config.toml
arch = "transformer"
model = "CTC audio transcriber"
hop_length = 160
input = "log_mel"
win_length = 512
tokenizer = "char"
vocab_size = 32
subsampling = 2
layers = 12
lr = 0.0042
precondition_frequency = 50
batch_size = 256
Rows from block 2, named by matrix and row number. Rows with one number belong to one neuron. Each number is 500 + 25 x the weight over its row's rms, rounded and kept within 0 to 999. All counts start at 0. Numbers have three digits each. After the name is the row's rms in percent of the matrix's.
# fc1: MLP up (model.blocks.2.mlp.fc1.weight, 480x160), inputs 80-159
# fc2: MLP down (model.blocks.2.mlp.fc2.weight, 160x480, transposed), outputs 80-159
fc1.400 114:500487534473533504550478528498485487471494510523466444492519502466510500548530490496512494491520501504483458531500524478507473547482467528502510462535505493468523508513487532503540490486483450499484500514504488536486504507485484490492490521
fc2.400 122:453471495503455487477480511480522486482544499480481519500525511504493515499483490479446521545496424475492520512487444529483472497528537537513502533534522504535494471517483491521502499521508522522536533499474497508532526504533509573530488528
fc1.401 106:508484509449536494506514459495520471463497502545485521481446470484478486484528499479503508485469492440456491498482520508486516468458504525495480494472469486510528514510481518507487512457471495471522448524513492444460482482505509518534542463
fc2.401 101:471499490524474438514514468487491485477506451505415519480510511476490488505489537491478464517512481502522500482465531544484518515493480514506486489475489492484500482452519454525522487491498504503470536505466506514496530532458534462508468524
fc1.402 097:484500486472473542512489525465490518517541531517483514446455514491517474527540479497522472522512502497506471504516491476507494482444530482502515509502461528481486464502478492534499491488481498497522489444509490438521533478456489509531517486
fc2.402 099:494498511562540516486539484492480518492485515528449491556479490535488507456499498513450496495465507496474540528518493479479504439518465435501473493464487528489499505496511476477533509479485517468508506533494484510543471531513511471510525506
fc1.403 101:506489530496536458495534485471519535524526520515507500462505507509498441555520485454492499496506514459465504491483509518505513504500516483537470520532537489519496527481453484494481485495494507473508521476533471465490511505502464483468494524
fc2.403 096:498519470481495522469485499515480472493450480490510483501524484540437529477485539536523504477469480508530479485516507462480459485461479476485485465443464500508505493528521484513495500442499460521444462495505572526468499517503510487504520512
fc1.404 097:514472473518475508493515537494542530508472512532494503473515464458496503532486456528533535492487489498481523507516521483542531522474500538475476478551472536506444536465492490512516480480492502435523501492529501498535477530463555502507522501
fc2.404 097:485502509498490504506456445475496452523528508488516484503480496535475483456513524480471490502480517491511512490491503543505481467503491465557510482478519502538506488509506509490516513502538465551485498490476519511454504478491441504519446466
fc1.405 104:506476515478505477456497522514496441452517436496497507487537488527463516514543498495518491479532529478494510499508518506490507516497460488487500451457489491478481480530490490534537499490519493506489498507504514499496461481488543483495507453
fc2.405 102:481489475479515504461515510489524534498531544526510527530482506524459521463485480514516459444498467497516512479481497507491509527475496485544506515457504518482488500489528490500489578497481499488544471479520469514512497512496529501495514490
fc1.406 089:534423544521498523505485504487514515444514489492503511488493486503522505481514494527523522509473532464487478463493516512500497535497533526515506475545466480497506492517506507533550486461471506479481487507488562495505506470532479496539478467
fc2.406 098:478517480469530502532524498491485489509487524523527489497503501475485502507520538507480533498494477492515491546505508464546516510494520502537483535505514535537466539522474500518518537529495495496484547484508484498484426551523518503482498515
fc1.407 100:494510447483496548481473519504539504460493471516458524513475526465524529462519490497480486447514465510471499480549489490459513491494484500486493487513495524517512503438484465510520444441470508508491459534506511542478506484503488469517497506
fc2.407 104:498461483468449493490495486534480470523497473483517508511490524506476461534479534524547491542533497543550515457523478482542463514551525496504506522491484498473501501548537541505475532507492464478479472499470473511487519527533490491484496478
fc1.408 105:541463479518542503480482502510473508515532493449492449508501541491511532558524481538493466492489503463492493483515438491504491487547479469504487478514482507494538532525494507501454514491525510465525498523461545468484516518477545470511527489
fc2.408 099:495486557454528478518491435469502512459493482494512497486461520517525506505495500462510512483499480477490504531498468503505530533480485508500507492526484524485460506520497489567462491482522503546554478529490494491480515479530483473559457492
fc1.409 095:483485535489526463501464509474476515502455541499467471445473515482539465503523531554510489468540508537454478500450519464508409522516494506480484493488492514497518499527494491493535496515475544458496489472520493509498518482512448506507528511
fc2.409 103:508507455495465554474483472522478486482500500538497502500451518457497514493474509497527528456526493471512488505543521495451512484473484537506509544500463488499431507484476546469498514492539492508470483497497468496516504537481505529515462486
fc1.410 101:482515522508478482480438482490503540498483470538535530484503533440533445524523519491476496493557522529475542487572488504508527460500501500491479491482475491484507494516506494447484473500480491528465516495486507536490491487512476498487537525
fc2.410 112:505507498526516496540526495528476474574479544490528467502500566520522486512501478523485523485464466510506527472508509523507507513484510504454463476485521466518547466515450521504497482508495492521489504494477528502536519483533480519484536492
fc1.411 105:504537505491460501478529545458526486486466475482517465500470508478504500522478512428514495500509515495489526419488525492497525488488482482489475533473511511506510479527530509483468450500512460503499485487472504526481489474465451454470486485
fc2.411 100:513491532531536489505475453536495458534534531531474509495507511499483474510519525529514484470524513507497476485529483488488490476477512535534488474466482464479506498506510487574492555486478522423524533553496501461515495483511474538472542502
fc1.412 096:512440509484531468472456488467478518533492506508498488517541500493475445490524504511473483524472516530446490501465503511516492506492508492516506501547504495545466516502486499435476540535512528542481492485565491495488489530506490502486540475
fc2.412 110:497487496475490441525512525527523494481512464453542497440492503499556499492487475467504477482532506485471489525492498498508551507459496494487548495501513518473498527478497466494540466466502488514513484498470532499521480474530476504519508498
fc1.413 091:500472486486481464475534532516514592493467512467506462498501463511485503484480467484514568483473519460502495465529467478508489508504512504506478497471483477465498503501524453545529496480529466516536505514505539469482486481496480542509514490
fc2.413 093:562530514524496518557498475455521462491527531524526493490523493548522504522512530570518435511549483528464523481517519498496493494498497510475499464565510523520486486505493498508494509504500511462485487501503526504518455525498494496473511534
fc1.414 099:494476504476487518536518491553521492529495502478527477459518501500445468465481521476533502563491520502475487504478550523516470500503469516452473506480473502467457505512510475463496496502472532447488513461500495496480508518510519566496504490
fc2.414 093:492533473524476507478483468494452506503492481481516489525493501498582482503465536482480494449528493473491473495513459460497536511538536495530503527509518531505516481462525521504471544451519468530477487501531465526452527520518484449487525482
fc1.415 092:466514527536501521461485478484496463457511510527520488493527510502502515482484484501486508467524465486467488476542494473519488544517450483521533470459514525479492537492554515497476524495509530502460527508497470515520531461476479522504474551
fc2.415 091:518465488505518494515575507495495492541507478460504537469511440483494451527492554547494514525473506501491534498483519515449509483517522508454496514513461498505473516479483501471560477518434509492519448529514536508511462509481574504493502476
fc1.416 094:442464516429472466507501436526483500498500509530493513504492499478495526472494532505516504507508518490522527473503500452522496515567483468480495504478478550489550496465522498496487521474480490498495438475501519488540531489492484453486505490
fc2.416 091:536525498548526510487490507457541492503547493469472474479504504530498494494500441542488496515470496546470494524523484523468525500460479498503502506507492470489449514497504480489528459525492515489502573530514487541491464524495502541537522499
fc1.417 100:477499492481495502527503498526554519512547494441536477523481488527516482480444498480487506501540469510543470470531481533549471543480528459492491509498453515511519491485502496498521528483522485486512466453480505488488505485470519498494479467
fc2.417 094:483502514525475500495506532522519513515490511479488557448510526478503487507546514522496479470514483531455504495472528499478495506473466484544488500548459508522469457510546522538503509512570511506504495515524466453517510497492514458484475525
fc1.418 094:492529462522491527526499511502517517500525514504488469465484485556488520450488545531470489491470518534529506480515524505512512525468527486527527517503510494510507514487491473534511532507499507512525522507487505545481513501501540507475550479
fc2.418 092:507496525521514482433546506520483519501485504497519516503504544490499487545494467484519497529536502451501467515529488506484475465502488513488500512524501467466490489499494514508513469539486526506459473525532502471497497526504467492522487522
fc1.419 107:473534456523520473472464504526537539494478483519502504506475517470491498459478501483504514470487470471497506499484500481512498472474505461506528483459426487473497503539482491513527502492512494525474493505490487526512492476481523495497491504
fc2.419 099:480510482519541564528507511498483522473523496450476502491475524542496510504497506539513494456503516502463498527526480490474497520449460501482471500484537501516468462498492481478502492484482527542483438512498467463490515517521454487508469443
fc1.420 094:470460519485494550514500506458478502510473486506479461503501497458482460495466494490490479516479486489444572502523513519498486505487500498534515469529498507464510472439482432479495513502498511499509489445529475516451503514511478469539521483
fc2.420 098:475488514470506478465482537522544549490518472489576535497546490523530529488558529515499518465492502458500443493466482504495497485485533503461489532482501489508513481531514546511490503512493490543504498540482474514512508486472477457486475471
fc1.421 099:507459486484479533496549537471444511447477508453490495478504473524491532511520476498527519474506533556490464463485471484463471512500513541462494443523507509489482480507519498512505498462512526510512490452503497493472479472471515450469494509
fc2.421 102:517495515524503524538495515516507482509546511506526497501553524506512477451449502489484445535463488461513505512433462485502502484532502484502515509487515489502498514481506488477475481507479496477528469498510513528456507513489471480497493466
fc1.422 108:500468517504502496520525450492493524529502455485525504494484547483475450536487505467448517480513490532514491470493456501498480535491505494454469501506449484473524481470493493541446493496481533495479492504474498438499475511492432474486462468
fc2.422 095:512497472496497468492494515487491462486500515532520498502501456507525554429501522511532480492481527445481483519488557544487479472497523496530510513483544494524468527488490466471513543485505466501501493525500502523496465484449545527486531485
fc1.423 094:483525518515521480522509506517538489488500534557538497481475537475484526466470464533481507487489466482462538486551493510490481512451510457517421501496488502509483480516541484481500461461499506495494522481543520476522510469454506500476520452
fc2.423 099:473494476510504506476506478452486476492518501495454507475499456491507498536497505497552501542529516497500517521519474513503508476570486467519503516506514493452449506483520482455543485535466494507501531511472475506557447505493521478503500565
fc1.424 105:538534505512546462480549514498498512477508473543527500512504540469545501517499515496502532464525565493497511506522457509492507495480461549498446502467521477495478493522498458474482503487534507446544552488466472505503539528508501482525510488
fc2.424 099:494521509513471547520450514495521478482482533464499495496502458552471482496438475524506505525470413502464483498462531475520531515509510447512533480533530506506498526487517522513499491526494514571491489533544502486504479482502508540494495503
fc1.425 105:545521498525485476551527525492500536511501526508483463483517509463538470533454465472526486503486472500499466491521521484474498530446484474492495501495491486490511536452519490486505464478470502482518499486544462490543459480523526491507517463
fc2.425 106:513499547535514475482504485493503532530507489528498494478530549494504592485490489468464497498487498456500520523510507500454479501493533513539498514509494539534514495515497521553477522556519489513526513492470511516519504501527483478448457486
fc1.426 099:539515512468500424492513490508497504476528514524435480459562489510496492494546456468514500487471506523493492503510506517511503509466434485505460409490501489496503517508495547493507490480469505496534523445475526548511528507456499508508494477
fc2.426 092:478487501509422526508501508503505453536471489507558496484498542509502495482462555490489529477575505570519490488479435480510495497518518529458506504481495463483506486505520513528467500494500487539468507546515442451504504492545499483474539500
fc1.427 088:502534529507484512453482475457501526481520447476482520516516487504494534498493503522523448517507495493444508535484492483489464481518472500514496472521495458469487511453526482527523505522507536537501487490532480491470550502498487491527534541
fc2.427 095:485500507476527452532480496542462494494485518508487468448469526504501469534478497459500466465480553454561449475548480491472541508477527504478521522505513491531495491496500518491508513465487475482436515532498522515537470488458500474498515512
fc1.428 112:487478546471522523527519484505524465513537469492508526485468498498527466506483516552516504563542502483526495520474506508525480508493511533523540518468469489524496503521518421466483544505491478527478509460548466476527526511511514543501492497
fc2.428 086:480501513496443510493490504504481501494455517536522508545510520540515501530531523483484500458536455534530527499485467493494530473565519513511486497520495506519520500482505575476497475536555458506523482532475500513486542502519509463507485505
fc1.429 098:522526447527522476484503475486518475475498487503482477511488496473528478512465503526523526506544523502524547519471546498461505533565504490535464505503532465508467472486532477472528488481509488479540505497483473473469494565492531496530485502
fc2.429 092:488435490498445514554545470535510525510479512508533529464483469513487547533515483479538495465484487518500537494496465529491476503452493529531544466491488485496527485549476507524473529466510491482483518505511515524488524487501478489538504475
fc1.430 092:482471450493500494537471516508489460492457460546518488494497512488479511517528519504493489534462515490515494493495458493488487490535463487504488505474491433540522544517513464467497523482499484503483502503522514499492450462487544479481480488
fc2.430 103:506496529488530512480526482490507512518513495499492479526560514509447473513487475542513522525504490488497494528460523530544466529496500468488537514531541531520453449425460458469469491526491501525476517491470499494510489506476453498533513489
fc1.431 099:504483489496485503472519538501504520520460501525512483484530471525484530496490473543523449473473473483525553487504494531502531476509486531510516501451525497508494489508474493458514478517545510497534502506475510487526481500477493518475512527
fc2.431 089:465543516507497515510478482514524524483555516523492480518521512472520502481482497465484537508508507484474461570515496470477490512503553460490497502548476506483514507525480520553472510468478493484454529519496513518480507474466470513541495512
fc1.432 088:496508471474489480456499523476502518513519462545496519545483483506478542512516457489517509472483504506510464508529458498507514495497492450538479515508528503503516532481477510499545543515526534494492517492553522507491478491535493505498473517
fc2.432 092:465436531477516507527545464470533491516486480456526520458506504501513477498537540468494477507549496487519508476490549501473490521477494564497488495488451517500488498478504482484488473484428480485499495475460474501542529501499479483527489521
fc1.433 093:512497447499548515464464520497485531508473501472536472491499516488514528470509480474506462494483452494499463480500513536518528492518558456520494467472450480496487506518488477475493479503473527472503474496479460479505508529508532523493493512
fc2.433 098:452481481541444511502538530534510500465491451517493469510474506483482511538518492524490544530509508490484473513503468475526448454485458486504492529562527496505499521482501494538535487479509484489469488496540538532464521507481474504500508467
fc1.434 094:458475509517500464490456482534502518495490507516470502501581499460498463501509501553515504535505528524510514461510456469507517455463490520472532453479505501497490466492504502486557561505496503486500496490490492508480531476458469493500490501
fc2.434 109:470519498517504517518493529505453529482559488448562523529552500501506532476498521521500519476531495485493490487490472556468542486501495494467487486545490535475485476477491515511509487528484485461508481487494535493494465520497509540496525523
fc1.435 115:492490535464475486503506548511502538474500520503506483519509464466479487463479539481491470494518468467468503451531506502486499553502462462498486497541485492483497488491523519542470454507492491505498503482557512521481437524484512469489510548
fc2.435 115:543508505544522516499528480533480502483476482525524525518469446443556498487509475512465490506482516462474478495501439521476502514511545497517523551468514533491525489528519471568467501495519486549552500480497434477527475506505513506541453517
fc1.436 090:486553497497497528470496502454525533521499508489473505482445524510514539474541491491528509550477495536473524505481475498474499508491516511509475508506479504506502513533482538504500515493492557469410518488544485475484472494498503485483547483
fc2.436 092:535507505514519511472516516530526508470529483494485510519513512492517499487488505472522489481552534470511438515456487506528492480502494490489529485555541470532518518438511478502514474532515495505509538500538512485512497511485536534555482548
fc1.437 091:513523449480504506510521565505507481485509492520462475517540510480546477539467531515530505506509533510503507521495490525502494513515505528464543484508513507460529494492454481473482501501507502508551542531477521551505470503506534519509515482
fc2.437 093:475429514507482474493475462508484480539484495499475493453480482511486516485532497482491473523549533486493495510500491489502514513492478454529479510495461474481496516486527484510497472520450477519494462494520447513535513503502492517528476512
fc1.438 091:478489446499426480496513493485475480505465475534463481517490503543492511469522493521484493522509450501476481507527439469498535508505457495517521475513514453468490461556489528478536531522488488485462512473471474474472506513500499486498496512
fc2.438 093:522507512504535470528495488474492497501519488498502469475481517500460479491500486471509532518516504513505463465456526512542492485451507527497480507486453528511503553502486487488453482471483523470511483530507535492524482473466505497494534503
fc1.439 094:467501495461513505502493564488497513499488469531517471485476518522513487454515548486491478474522499488462569480470474471507537518510521494478540505518490475494458500497474472486457483541495499504500519531529501502482504514501492470530509464
fc2.439 097:501487524493507515502517462536489472488516525510509556547511491457484472493498476518486518520497475507479501459519471570502477510458493458487463504519460507495500509525511539474487536467513546500513519523452523522559503490506468510543511526
fc1.440 100:558474492454495494504469525504451469480471520512489502476495512473515504494493481519467528506456475491509522473485503461512469499445490493473479522482541505531522496473483512487494532523458457509447493514543531471520497500530526501495496501
fc2.440 086:528549510491481515523521496506503527486502480514478487505490439545508538507497495481460487501499484541466494528547472506512479563508512514524466507503501494473539478529469495548476458495494524511552515520468499481484492490501505458494462502
fc1.441 099:485496488519532486520524451452502492503531492515497511504474473483526501479524509512509494470533526483500496469491481511468516484489465491509451524473505486502526550483444514491553480475522514470500494488457477482477479535512534477500524462
fc2.441 105:481556507491462488501498461506489497497515539511515488485482495498522525501504524478462497505520472489501479506518512523501512577479505545488529508539497563491507465473503496508478490515572495523530524493489449463525499510492469552473447486
fc1.442 099:511490509494492473482483486535513505491498477502550493498533487518515522512486475542506473486496475518523522491512514467515523445526489506475510547454505446468537479511500502496470507458509458479491493521506473477500477496449504500543511526
fc2.442 097:499516479503541470517572495532477533503533461544507516503452546507492528482505496420498495504505513482508488466512522547457511526533501533520471500501496485452492473485506491523477520502506471508538520481496520472488500534521492464523451503
fc1.443 103:496495488465518471531495462513534522497508476483472476482541503551475509501474510518501498527534496470488462509508495488517451486493502515519530464507492525507516461497497515493483504439482463496484539488495518521537488506523506505545514530
fc2.443 106:454513518485499485499516520481502467510530513517510520494497511484541533532488517502458512528508472491487499504550470484499494497536482484510446468482506502508523441501501499515470473533540471494512517492492522505518491487476514577510496533
fc1.444 104:494473489482503477477507511495530504557505481501464503490518492497508503520504507498456515473523490508454521477490486492531504485475489525506505464467478524529488469443524500533482532493478481472494529490482512529527505492545500507492511518
fc2.444 100:531496481485528467503517502477507533463481464528487446494500529473519444480494527453481479551512500503494476472464550488459488531492502491446483501499491465436511510513507479499515483476498512527489518518502462475483519520491535488518499526
fc1.445 099:529486497481519501500514541501487505491469550519516501444547511509486482495516531468483454500494499501522538533526479472532518504491484522447518471479540486515488461468488478550504527499526504518476528503510494529520453477464488490511455491
fc2.445 103:479513504499495471500489464526500527496481516492525470493480489488495528526482497474511500518470529512495485497478494547461448452496516530497521495497507479476517494490485509494501501485522543479492474530500484488491550578508487450504482513
fc1.446 098:503524472561500528467493549509515480505490500487499498486480504485527475489523498490527500546490508480477470480459493449479480511458462452471508509475484528480512507482508471491522461484465461468494527483499483503489444527497470512477470501
fc2.446 104:500508477464521476506519481515487495531527496526467494522449516556459518467461526523524525522483529501534500427512484506487502490543456442509496507518480476507503500522527525505510482487506518550501489502510483498439522542516503526485494509
fc1.447 106:509478482493499498495473483539518456516483503509493460505450464468487498472492486473454483501488482512447487509487505459511491494486498529474503495503484503446503486479468470522531489478494516541471527471476561464473485494459453512471515483
fc2.447 107:502573506546475484579496500488497487480473508515496536492476492476523488497502493499463498533496511509493519553457496509515488466499501518514464488521462532497487469475489487526510450530449536499537462505542522538498512497513488508521510522
fc1.448 095:473473481531468509486476500549475510480525530519504492532494492451492500457513490493506482539522482513469508520512485493485501532477512472460528483494457496475504512463469492501511483514498517515504510530508494500497518535497489498543482478
fc2.448 099:475509480540489504487501495496499524472523477481484478489511529464528486491568519537477504511521548503527539503459497496512493488507520491527478466496486503530465526468513517484476555526491507499511489499543502521519477519505526512528483483
fc1.449 100:486505469489447515485486477465490480541525541488484545543509531498472510490522502488470519505512518510474539544503512463496520484515483520510485510514477492523510483515510463493508513523456480496509510486517475561510488527478545522474517494
fc2.449 093:509459468463521502498482488509511485436519510518475429487486497472551497534509522516492470494496514473525491498501486519528456477476493491485485463476475493497527507493502479468530478493537485465500488486533498501477470493499470517555485518
fc1.450 095:526469474495537502488476547499530523440469471521467467477500484483508527474499510490516497485525499491489473471520479525485507480497523504448484494468502495499543475472532500510505511479480498522482458499493484477455452469499510531511476438
fc2.450 093:462500539499482462497501481474518503513479462482520554521510478493508462533449526490482497527457457548493541500512477481483497530531497498521507542518450510498512479497473501504476527452524506498493529552491533526489498512505486508477511539
fc1.451 090:504487530474528483487525503500508524517519475476547483470515497521494488523503500501473525540483509510500520515503509500464498516461470498494463547522511500543508465500493537502495481523479479515509515490473542501517536512505447512548562512
fc2.451 100:528496472516484529528490509515457431460489465524504485534463498514505467516521499521514494533501480506501479513490497514531552479540490475490516460519514479487498539486529491531493516507478525479459496525525477523504484501539531472474472483
fc1.452 115:546517491482490495489491504459483484498485522478511502493519498521485530458521452527496502524496497531473475459465483489476452545524515502478512501524511483470500500505485489482472496469442488514542466464497464521508477470441467490436490496
fc2.452 100:475471475467520484462508494548465521516521471529496514478500524490529503472503472489503510513471514473542518502527477489517511474493485491426493506464515515478552483465454478520484463494527523485521492458492470519453526513501496503552500523
fc1.453 093:458508489470524498499508522515510478462551505547475456482542451465492489531541461506473478458468490482481522521481521534482522458459468504512499501517507501504499510503513503511515532506482515505512493485530497496491523527509510510512471485
fc2.453 094:500497525497482536487530462500522491526472525459519582497457510525506505513471524498521540541498507544553488489474484487500460516564507499491493473480483512467503493532526515493460511481525478532470553469492461510529489484506481514487544519
fc1.454 118:472544511494504457488463493454552478482486550446488534519525498536469455539501539501513503485495505544466470515467516478479490483541507482474470487508467487531540500483481490480492487490493491544509521528470475501475516541503488441479528484
fc2.454 111:506494502498470498489461509471489466516501482482487502519505535502486513479492560465459518543453522476476480502453466511479498504511470508541508451460496540489501525495512492497507510510488488529535543525502520499471523460514477459496501503
fc1.455 090:486478449494507522477501465493512524506495525475472461465485497499488522478529480515466483538477546482498476482533509528492475499452448498514512526497505528495511495521493488508498517487491524493472486478532514494517505522487521528509433500
fc2.455 092:503532541462508463555486486493511492488503493526537487554545509512479460532501488479514519457549488542479470536476475469520474506484563489516502446511506486494517500501513463458511467523475487538494506494494502497509463470538517457504549489
fc1.456 100:480498503490511484516479495494496505483490487493488491510530520459522496463464515528501491469501479478426491471512512506477492455517545515517517488482493470487504551485465455450482488535478467484477456505489509446457489521462475519505480526
fc2.456 096:471527494581506475515488475518505503523491525529520511509508502533480470480467467464492527498506476521549531539463492505509487532486527449526459493495521500481466504489529493529516553475518499512475486493532488542523494513486506507515488495
fc1.457 096:525461504506525531482498508475475553443484467509511500490477493507505532462532476452472494509447470494495478534549515501511504518472474468525525499515487493507476520483532497507517563518506478502472500459486475490532520479474504486462493517
fc2.457 101:542512519541445479516448508481537486501523514517484518476538501468501477503469535548520480511538511554522509504514488493495480479496507544521519479514499488504503511523514495491491463478487450487513504540525547528478493474504518521481539505
fc1.458 092:492498463513497455522492481490486483485478546501531466505529509498480512464511562512462487470473513513493483510521519489492522470532452499491544444519514537536501481531488498537545538521466440539502506507509476510514509545480494449465513488
fc2.458 097:480510481492521466480505484499474509530491476474465503476477497529474502463516444513492483523526485468534458525485532500506482516534505495469475534442489520518521455476498509498508517493459533463488506469495489485485530447504484509499510515
fc1.459 091:512435529500531510484431494507479476508542506537491500489497544470465480484513495504463516547497519495549551514496496526488504516538483468508493474507491510495473488530484508497528454490496462512546477461482452524542499503531466487512516511
fc2.459 101:520529476495466460470531524456521523502529503542452525525489467529528499497527516535529498477498484536492524518520486507504525468509441535507480487468522494494553448526506497508486478535490509518459516533471553529498487482497565498479483510
fc1.460 099:483460484502474469499511485507471522504481470528537545480499565501491458484505478526506527514485491504467520472557507473499463508522519495504527522510485461459488473483535513484509506480470483506519529527507498467500476466488511467477504533
fc2.460 116:516528516499523530496463505493502498462505525502528455491494472532568483472503561482544519481529520471519473543492525531490510500486482543510499527538474555536488528503497484474479482504503468536530453498502478552504499509479496493510489465
fc1.461 094:511470535499452486482512484545481514497505516498471506472534512508496472473515496472507456466499543483498505484537480459510512449492476453498500515523486491461526488513486527526503518498503495534522504533504530460445504477461511539519500521
fc2.461 094:495521506485522524515480525511525470493530504510483538504469500517538466482460502531499554518452481550486493529487451499485506591485526489507496467505490500530455510501510503498500509513469527468457492503493476527536514516510524464488483498
fc1.462 105:503490496534509518472519499471451503510472489503531491526507520537485542458516495511500490492472463550496474485502493502524468468525499490530483484451464488495482510502456500489495484523502435469531499473511524550522490491525482525498499481
fc2.462 101:495485499526515470515498517491479501479528490504465465480531470443534475529485487480510472510528515462526486490470490525455532546480541534484526524497525560529538504511511491534507503466461534510484504552448461522502511473470505454485461514
fc1.463 088:482486513509502507487469515444530471456546467456514494529511519518504507492431509469482488534509493494530525505510500542486541489493554492538498481491476523492480467463468489495496517497533530537492537507533545479472487504505460476555532542
fc2.463 097:503481464495475494509512544548482487548489498515493489486523514510502510496516485514498477516518494482531495454498504532528480480503497474496490522495503458460531521482494557473491475491525479505483515509468482523501504491490551543480452544
fc1.464 106:483477462522513505501493491498547467495497510525477487513473517471490515511453490464444465506500506487540478507485463537462480523493491497500484488481486465476504503519504521484488500496477516486502504513459481550508503505505461505509456536
fc2.464 093:488489507486470506515467501494504485502471507495518509503526509527482493517481524473480513499521483553514547449495479514497454482529499505507491489517536499504518500494545516477539490525492518499487482505537487466530454455549515470486461488
fc1.465 106:503475513467481499486493501479493505475477499459505476483463475493524483488524473483534502446481489516494494496500512516495461482480504477511481452507455569510463525508495538463534496479498473484452489454536487518476501497502521535475509523
fc2.465 097:494481514535478504511463474538500476524479500535531500511499475517499499495485530499547470519503541442469491522520529517515477504527503481538463547477532488514474490499468516507483509503549446560514499511490456482469506451493507502528480525
fc1.466 081:489497510457497517501505519490505461477513512483538522467517472522500504496531522498521505470465489490512489514508499465479533506507472462504488482499486504449521518507491540491478526429498466475521520493501562486447484515527520488480493529
fc2.466 102:481494494466509523514491478513482520569507525460489508516505493510479537496507496503506506537549502533525514454475504500491543447507525505539555504517452509535502453453495551504479518480478473482503487506495482525527511506503516463495508479
fc1.467 119:499494458517489512483499530504481476488465465503548517499538509471513508494472505466506529497512546480470517526434497475445472480470479503464469506490465460493478504533490469470482516533525507482476480507485514528512469500492485491489476504
fc2.467 107:504504474486481532524530505518538471494483511536495516486503510515536502513496525423537518483524497490524521503496461516500497500485508522505469518473514450498493492533484468516489466497521477488518538476539428492510508475506540526473472477
fc1.468 090:497492487510481482507450525502520533503519480459497485499494501505506522516445460504481505493461509453475475502504537519472467518509499523477505505485517514464486498545512511500534499509538488509499522492481475552503526472522536544507471488
fc2.468 093:462483484487493552449493478483488485477474532513486516508478541501500479481495514473532471483553495515511517469496479503480491483544480465547504479500488537523527487477466483549497554524488514469500529513489555486516513496511448511482461528
fc1.469 104:522515479511489502538465508512527510468510539550504482528502513457474519477481525474491510475506504482493548515466516471489479482521540517527510495512504520493461549491525486446501525509506481522530483546470498501482466540533489525498550478
fc2.469 102:512506495493492499502514532474503536493482485528533493537564488523475483457447492472532507473513477468476511500484517499519497466534511494475510492485515465500487499483532508470505462465525486495470520497530465500426519499504470475545497498
fc1.470 098:511497516529428507480496534516463484496520494510511480491531521479484484468494490514505461531496542509501494505468497472436492523491523463468476529505457479520505482524539517520457491471554522496481464528528492490505502483466532458507474518
fc2.470 100:502499433521501497507484447459496531454487491504460488525534514499482546515524484512473516488531482495504535497510537495512513477476477487527554512451516453508539485480456480491519502490488520482477504461450534527523502497492467515472503413
fc1.471 123:501539542514477505495525524475514490533516508508452460502507496471478482444492485475513511476524489469532514444496494544506516562497503460504534520508475481465520520503510557528490501474522474461494518533513495495508476532471498449483540523
fc2.471 114:489446517462453481516510487530504530489480504507516538484529512520500501482477562527459538534468493524489518518504461515520476491515464458530490513497510513491518485519519511533477492489516417525506534477547505529514490513512516495514497535
fc1.472 104:525511507480578487517521504497471505496518491493488488499485494510492503526530486507494478496461538517495459463487485436492477496493475486471511454511509472522534502458505487472491470445463466550536524493505506469519508431510480507504492493
fc2.472 100:468518492537441472471481502505474529504475544503491548527530514491540504469449536465503505502516480483514548506512524547524528518521541506509471506524484541474481466499513519506520489533525488464471482496512481549518508545476525534516487510
fc1.473 109:440484496482509553485511512526470501477509512493465503471468491526520475514502458536582452531481495498508496520516505471503504486504503470465530484506514520440479526477488531482506509486463523474533483452527513480462473516474450485477495508
fc2.473 122:501522524511527491539512500464445519490507486483490508520544524490475489466498495493474452506450531494522515532486487492524513553502494507504503506512489557534480483446552495519480502510504520513500507504418493511507493505508480495470476488
fc1.474 098:495503522542480512512518529497513492531545522481531476506485523521532500485504514465486510472502528430491515464473529495466498494488533518546508511516510537454512471482509468514504496459524491583481523480481538505498492583472506475509563498
fc2.474 097:530526512483465537538499491489493477509457456475471510477506493485509476492509503538537515513471483533503524476508514506498462498525492520520534504496510472502520496496536536508519518551476467490501458541472533483469514509529491472528491435
fc1.475 101:503503483497501510487463475521484499468475534441499504519472524537509492529440444498493505489485526476497471473491561504506526513480523489484511487489481485499550417542469510492503492494491532515539467514501535499463499514483492462540509480
fc2.475 092:483475538504504528549452508484503515502470510510511498490524437468501458480496545517461543481489469512445532537532502518498471456499507495498485506492502558448466537495536487509478477496523504505497544476464513503499494484489496484498508507
fc1.476 094:503482523504530536517475503487460507452511470501534475501516490481497541496499459518539478479468479428487525493500535497469489517548483496504479508515522482498454551489539489506469510491507496535534498543527504518468484546491487472518508537
fc2.476 090:462521452473496522508490529552544497531523541486530503527508464466495487489499523514509514537488513535511511526525516532485494504455557476528485533497484514484527439510496519501538472502492536508501540477511514491490500509484502516452515495
fc1.477 106:470494497515491496471522519495488530497518480486477511491527539524506451478488517511489466559496561506547477518512511477499481514511484479524507564499467509454499485467502480461490509514500487444463487535487497507524478481512466508469502504
fc2.477 102:480546507451500529519481485502501446466538503507506509523534491489531521482481526479454531498516539475462514522500480476535486495492526467462525488546507495461530528500516470526511475505487496489496499479488484459475559503483511457484496538
fc1.478 092:512462484487493499513477504515487500506547497485535511489530511494562528557499487513495498512478529480500510508546518473504503525532511545534504524510499480516537511502484479460557506519513506536494466516488510492552494480526421473473501491
fc2.478 105:453538483501522516510493462538504480512501536509552513498487452483491498505506547490503487470511520510525491464472524511483504471461460506536521464480467521498472485503478507499474517480466462480523573511520502543517507528477477486473530538
fc1.479 087:562544475506504536523509518480541550534481508504476497491502498497472522523482509498491455465514532533485504469514468482490501534537512514480481508485440494529510438504493437522512523459482487494511515522497530481492507474473496494472525488
fc2.479 095:444495534480465539527525540519486476516486516533492509482483519466518503465507500522513525517508466485485541535513501511541508488507477493490490509523533490464511530471512498516496454517464492526475483497531454519523514501488479479507497502